Rows from block 5 of a small self-supervised image encoder, named by matrix and row number. Rows with one number belong to one channel. Each number is 500 + 40 x the weight over its row's rms, rounded and kept within 0 to 999. All counts start at 0. Numbers have three digits each.
After each channel's rows are labels from the 100 images, of 14976, where the channel reaches its highest value: "responds to" is what is common among them. Only what is clearly more common there than usual is listed. The data: microscope photos of single blood and bone marrow cells.
# convs1: 3x3 conv (model.blocks.5.convs.1.weight, 96x96x3x3, each kernel summed), inputs 0-95
# convs2: expand pointwise conv (model.blocks.5.convs.2.weight, 384x96x1x1, transposed), outputs 0-127

convs1.69:555487467549528531462583534581547514498477530448527522542512485441541528565432436513532518472479489462497559556502521536513520513499488478521489435523528485495474427463487503566534486510464466378459475519503568561516440468578516507516493490506544615504555493568517523521511473508503523537
convs2.69:504489502565473499553484507514513482501499504506517496473495520502408511454484512490462509495706453461505425511504489518580497501499441504495537535499517509520437506486522582448496498469577503517579500509507516448456494490518544504505476488490448499468527513502466510483534502500489500532482478499484487510493511522493499517499507469479489526446485495616492499481516588569474531486474
responds to: cell type: lymphocyte; smear: peripheral blood

convs1.72:484426529561565461492507446487498548508444456455516517446500435548534507559482508476450464495477455496460452498510518450459569499564502516486421456510525500465461459475532515467499487532405518411622498531462451443521496441445450475497441447515475500535492513503539536543500481542487475531
convs2.72:509498480521527517448528498380503508508594491391524522501503501534506465544494422520503498511546502506515572482542501501501477503492555536495553501545414502561479505500481506484481501493498508508694508502485501607437512501495458495451472489512560501497424488513514481424497538526465545513506582457488499428488498497504366411503475500506499488603528445484489486499503522483490468519506
responds to: cell type: erythroblast

convs1.81:573493563466565517475486492508525475518525450453496529509591513475491538468451485468500583510482537491465545490489439520468461529566486464501561563521541481482496469519588489511487493546503489544530503488526482518638489528459488467494567491551549499560485518509513601407477531462466527460
convs2.81:463527499522475474511493490497500491477555477476496516433477472472409507500494465482495476495506497469422466506499493669502491527500502384511501495499500482535500436502500449495447487498499520504496473480431503508447490542508517496505505406503475395542552495471394459559512500498539424496473469607608502516474503553495525534549464500489474470586499428501780432503498479503504453515459
responds to: smear: peripheral blood; cell type: segmented neutrophil

convs1.39:489550494461453446463485539516515468484502508588502558658485532534469517469526490510503505483503570587534520590455444506480500440489485505499494472465498519492541512454578524464417511512522592443482504533513461564479518499507552513489496485557506489517554456463529518518538510505431520446
convs2.39:498497508489461471498531526428460527376479494501463501591519494505602494500442527412534503469485486491490424423209500591499511467499482495496499509492497494446691662504518502524484494498464511501493459478477507490538481467498502550472542489503498511474407526506536497512512510487499460563481483560581512496498508502671499496509504523558517501476498502493546500495565503508485503488508
responds to: cell type: erythroblast

convs1.20:472500499468496489479462474466536522515495479520399467505508484514488507509483484509498473495531459568477411512425471467508472500444492488498541568491480520492503532530533516509456458465632535520436467498510548486498516473582491590618482439445505526480505493494487465419542518475594480561
convs2.20:547453500534501494575497499500558502484567470393499514500499510496498491518498494346497479521498528540493532463478486492499499498528476522500517503541501493495468500488492391525494513486502503468492565505535518518501432501532492509452496429451526493477498527513515504470531485476485502499499568499479613481544431495497439573506503511468416503445505544480501428482428527477485591503488
responds to: cell type: segmented neutrophil

convs1.78:490459505493507539469554495451539472489538476471534563489506580454535543515537606505518558488506504475452491510465516484507580498476513512578607464480498518473507499481549519504534492533469542412513471521474470508584511548576511481488541465500467466485541454486544546552530496399561438552
convs2.78:498498497450501495457590502526475492517457538462496459499503499504532504532471495436499494475505533507502469494460504504500582502501490486414492502504557517553454504561417501488422507570476417498466466458496485501495583510481468502502511477498537430498504502478497345498505506501484496495494499518489489496453506500513505622496521493490614466493503531508492451501499508500493488499545
responds to: cell type: lymphocyte

convs1.74:475451478504425496462443535493486528477537485483532515528483528483519538464475518499482494490504545545462464490469511435483514408545487486515440430518480487447462470534495527544522565466581557512569471491514607560481443434479552490463508537574558426470541496467474542420500576513473524506
convs2.74:509534491514494504609545407518502499440456445603440504431451502516422515432442522484418476497502507565554510502498468500473443504495478494531499517585525502496561498504507495491502498694496503501569502498519477487483495503511470502452485503585454491498526466488494515493470527463430490497481530458525423501551506486405496419518460514535478484574503551515502482510502493499499476478500
responds to: cell type: segmented neutrophil

convs1.31:515492627509494424438516495548488488494457491520524498505594506554487510506478467446502543476525501570572558502454507497529523481531426480515526491443475516518557543485538498503479480585456517366495476491512464520475461494597485486535497519460547535491498472515429578501527497476499480548
convs2.31:535530693597502492533526500343486510489440512582498450491500499505539499504496527519427533501452519502609425504496486502496517488468502493485512511494463523507487629494485488523636502500499490480577438478469475533508520476499496543484511541533468501505481500514506509500574470491496430481496476330503502500507485505497453486495498499448537546446478506524395502504500509519565483551498
responds to: smear: peripheral blood

convs1.27:529497521518526486562507485527489514510499570528541463520496521518534508477521539574516473539549564459477516475514462442538442467580427524423469479576432483500508480478497473508487512462492518458479512480561428431436487501485509504534574486511550509466534464597468490370486551471461473542
convs2.27:502524573490486472481489497494471518481510503486501486452499483493489502547604490506504497560501499505501500499541544478508288446519499497502441446481491455510489553478573466497433499466541511551493496503520484530504498490496545649557557492501502502428493510497475487499533493498518599508495474505577481495474481477507459490512486491486494507583423525489487501497486491502501499502515
responds to: smear: peripheral blood; cell type: segmented neutrophil

convs1.35:531514440483479466502506497533477505519513535497491487451517532483556518562545393490503529468497543464426555509517473433486520531507445446481512536490429466442549428516453462501547394508527539493604493513490461574512465506518526404502450529484513590515472496513526558441489515526507463509
convs2.35:476437455497497511492503480496470553512494487543498507500480493487501500504409484496494489493495515482495433502499501499492522499510549499505504443442510505425424474498510501480506435481513531503423504491507453512507502501511534485458498507407502460502604480507547504510447504406490507494477505633476497483587486493538482455492498466458497496513505600498535541500535506530496497453498
responds to: smear: peripheral blood

convs1.68:495478513565558497522483495492445473514493536498471493524479545550492487707515500511546467461487536496466456580499533475478553464539504461502477454498453495457507471542506553491445487511504505506566480492500509487446482497445552498510514393571540478490493541491492535564474523511514465575
convs2.68:497448498514408508504528388453464498461606494497522503498501477514489460493505334523504501510499503490478731618499470534489499497506489520497503477484480413494428525478480497500498523495502499498490558509485478496578526497517502513498522499497490502450498511496466449498504512517502472499421474478502524489545489482491509501509507527510505496537456489461500494492468514451502464492505
responds to: cell type: erythroblast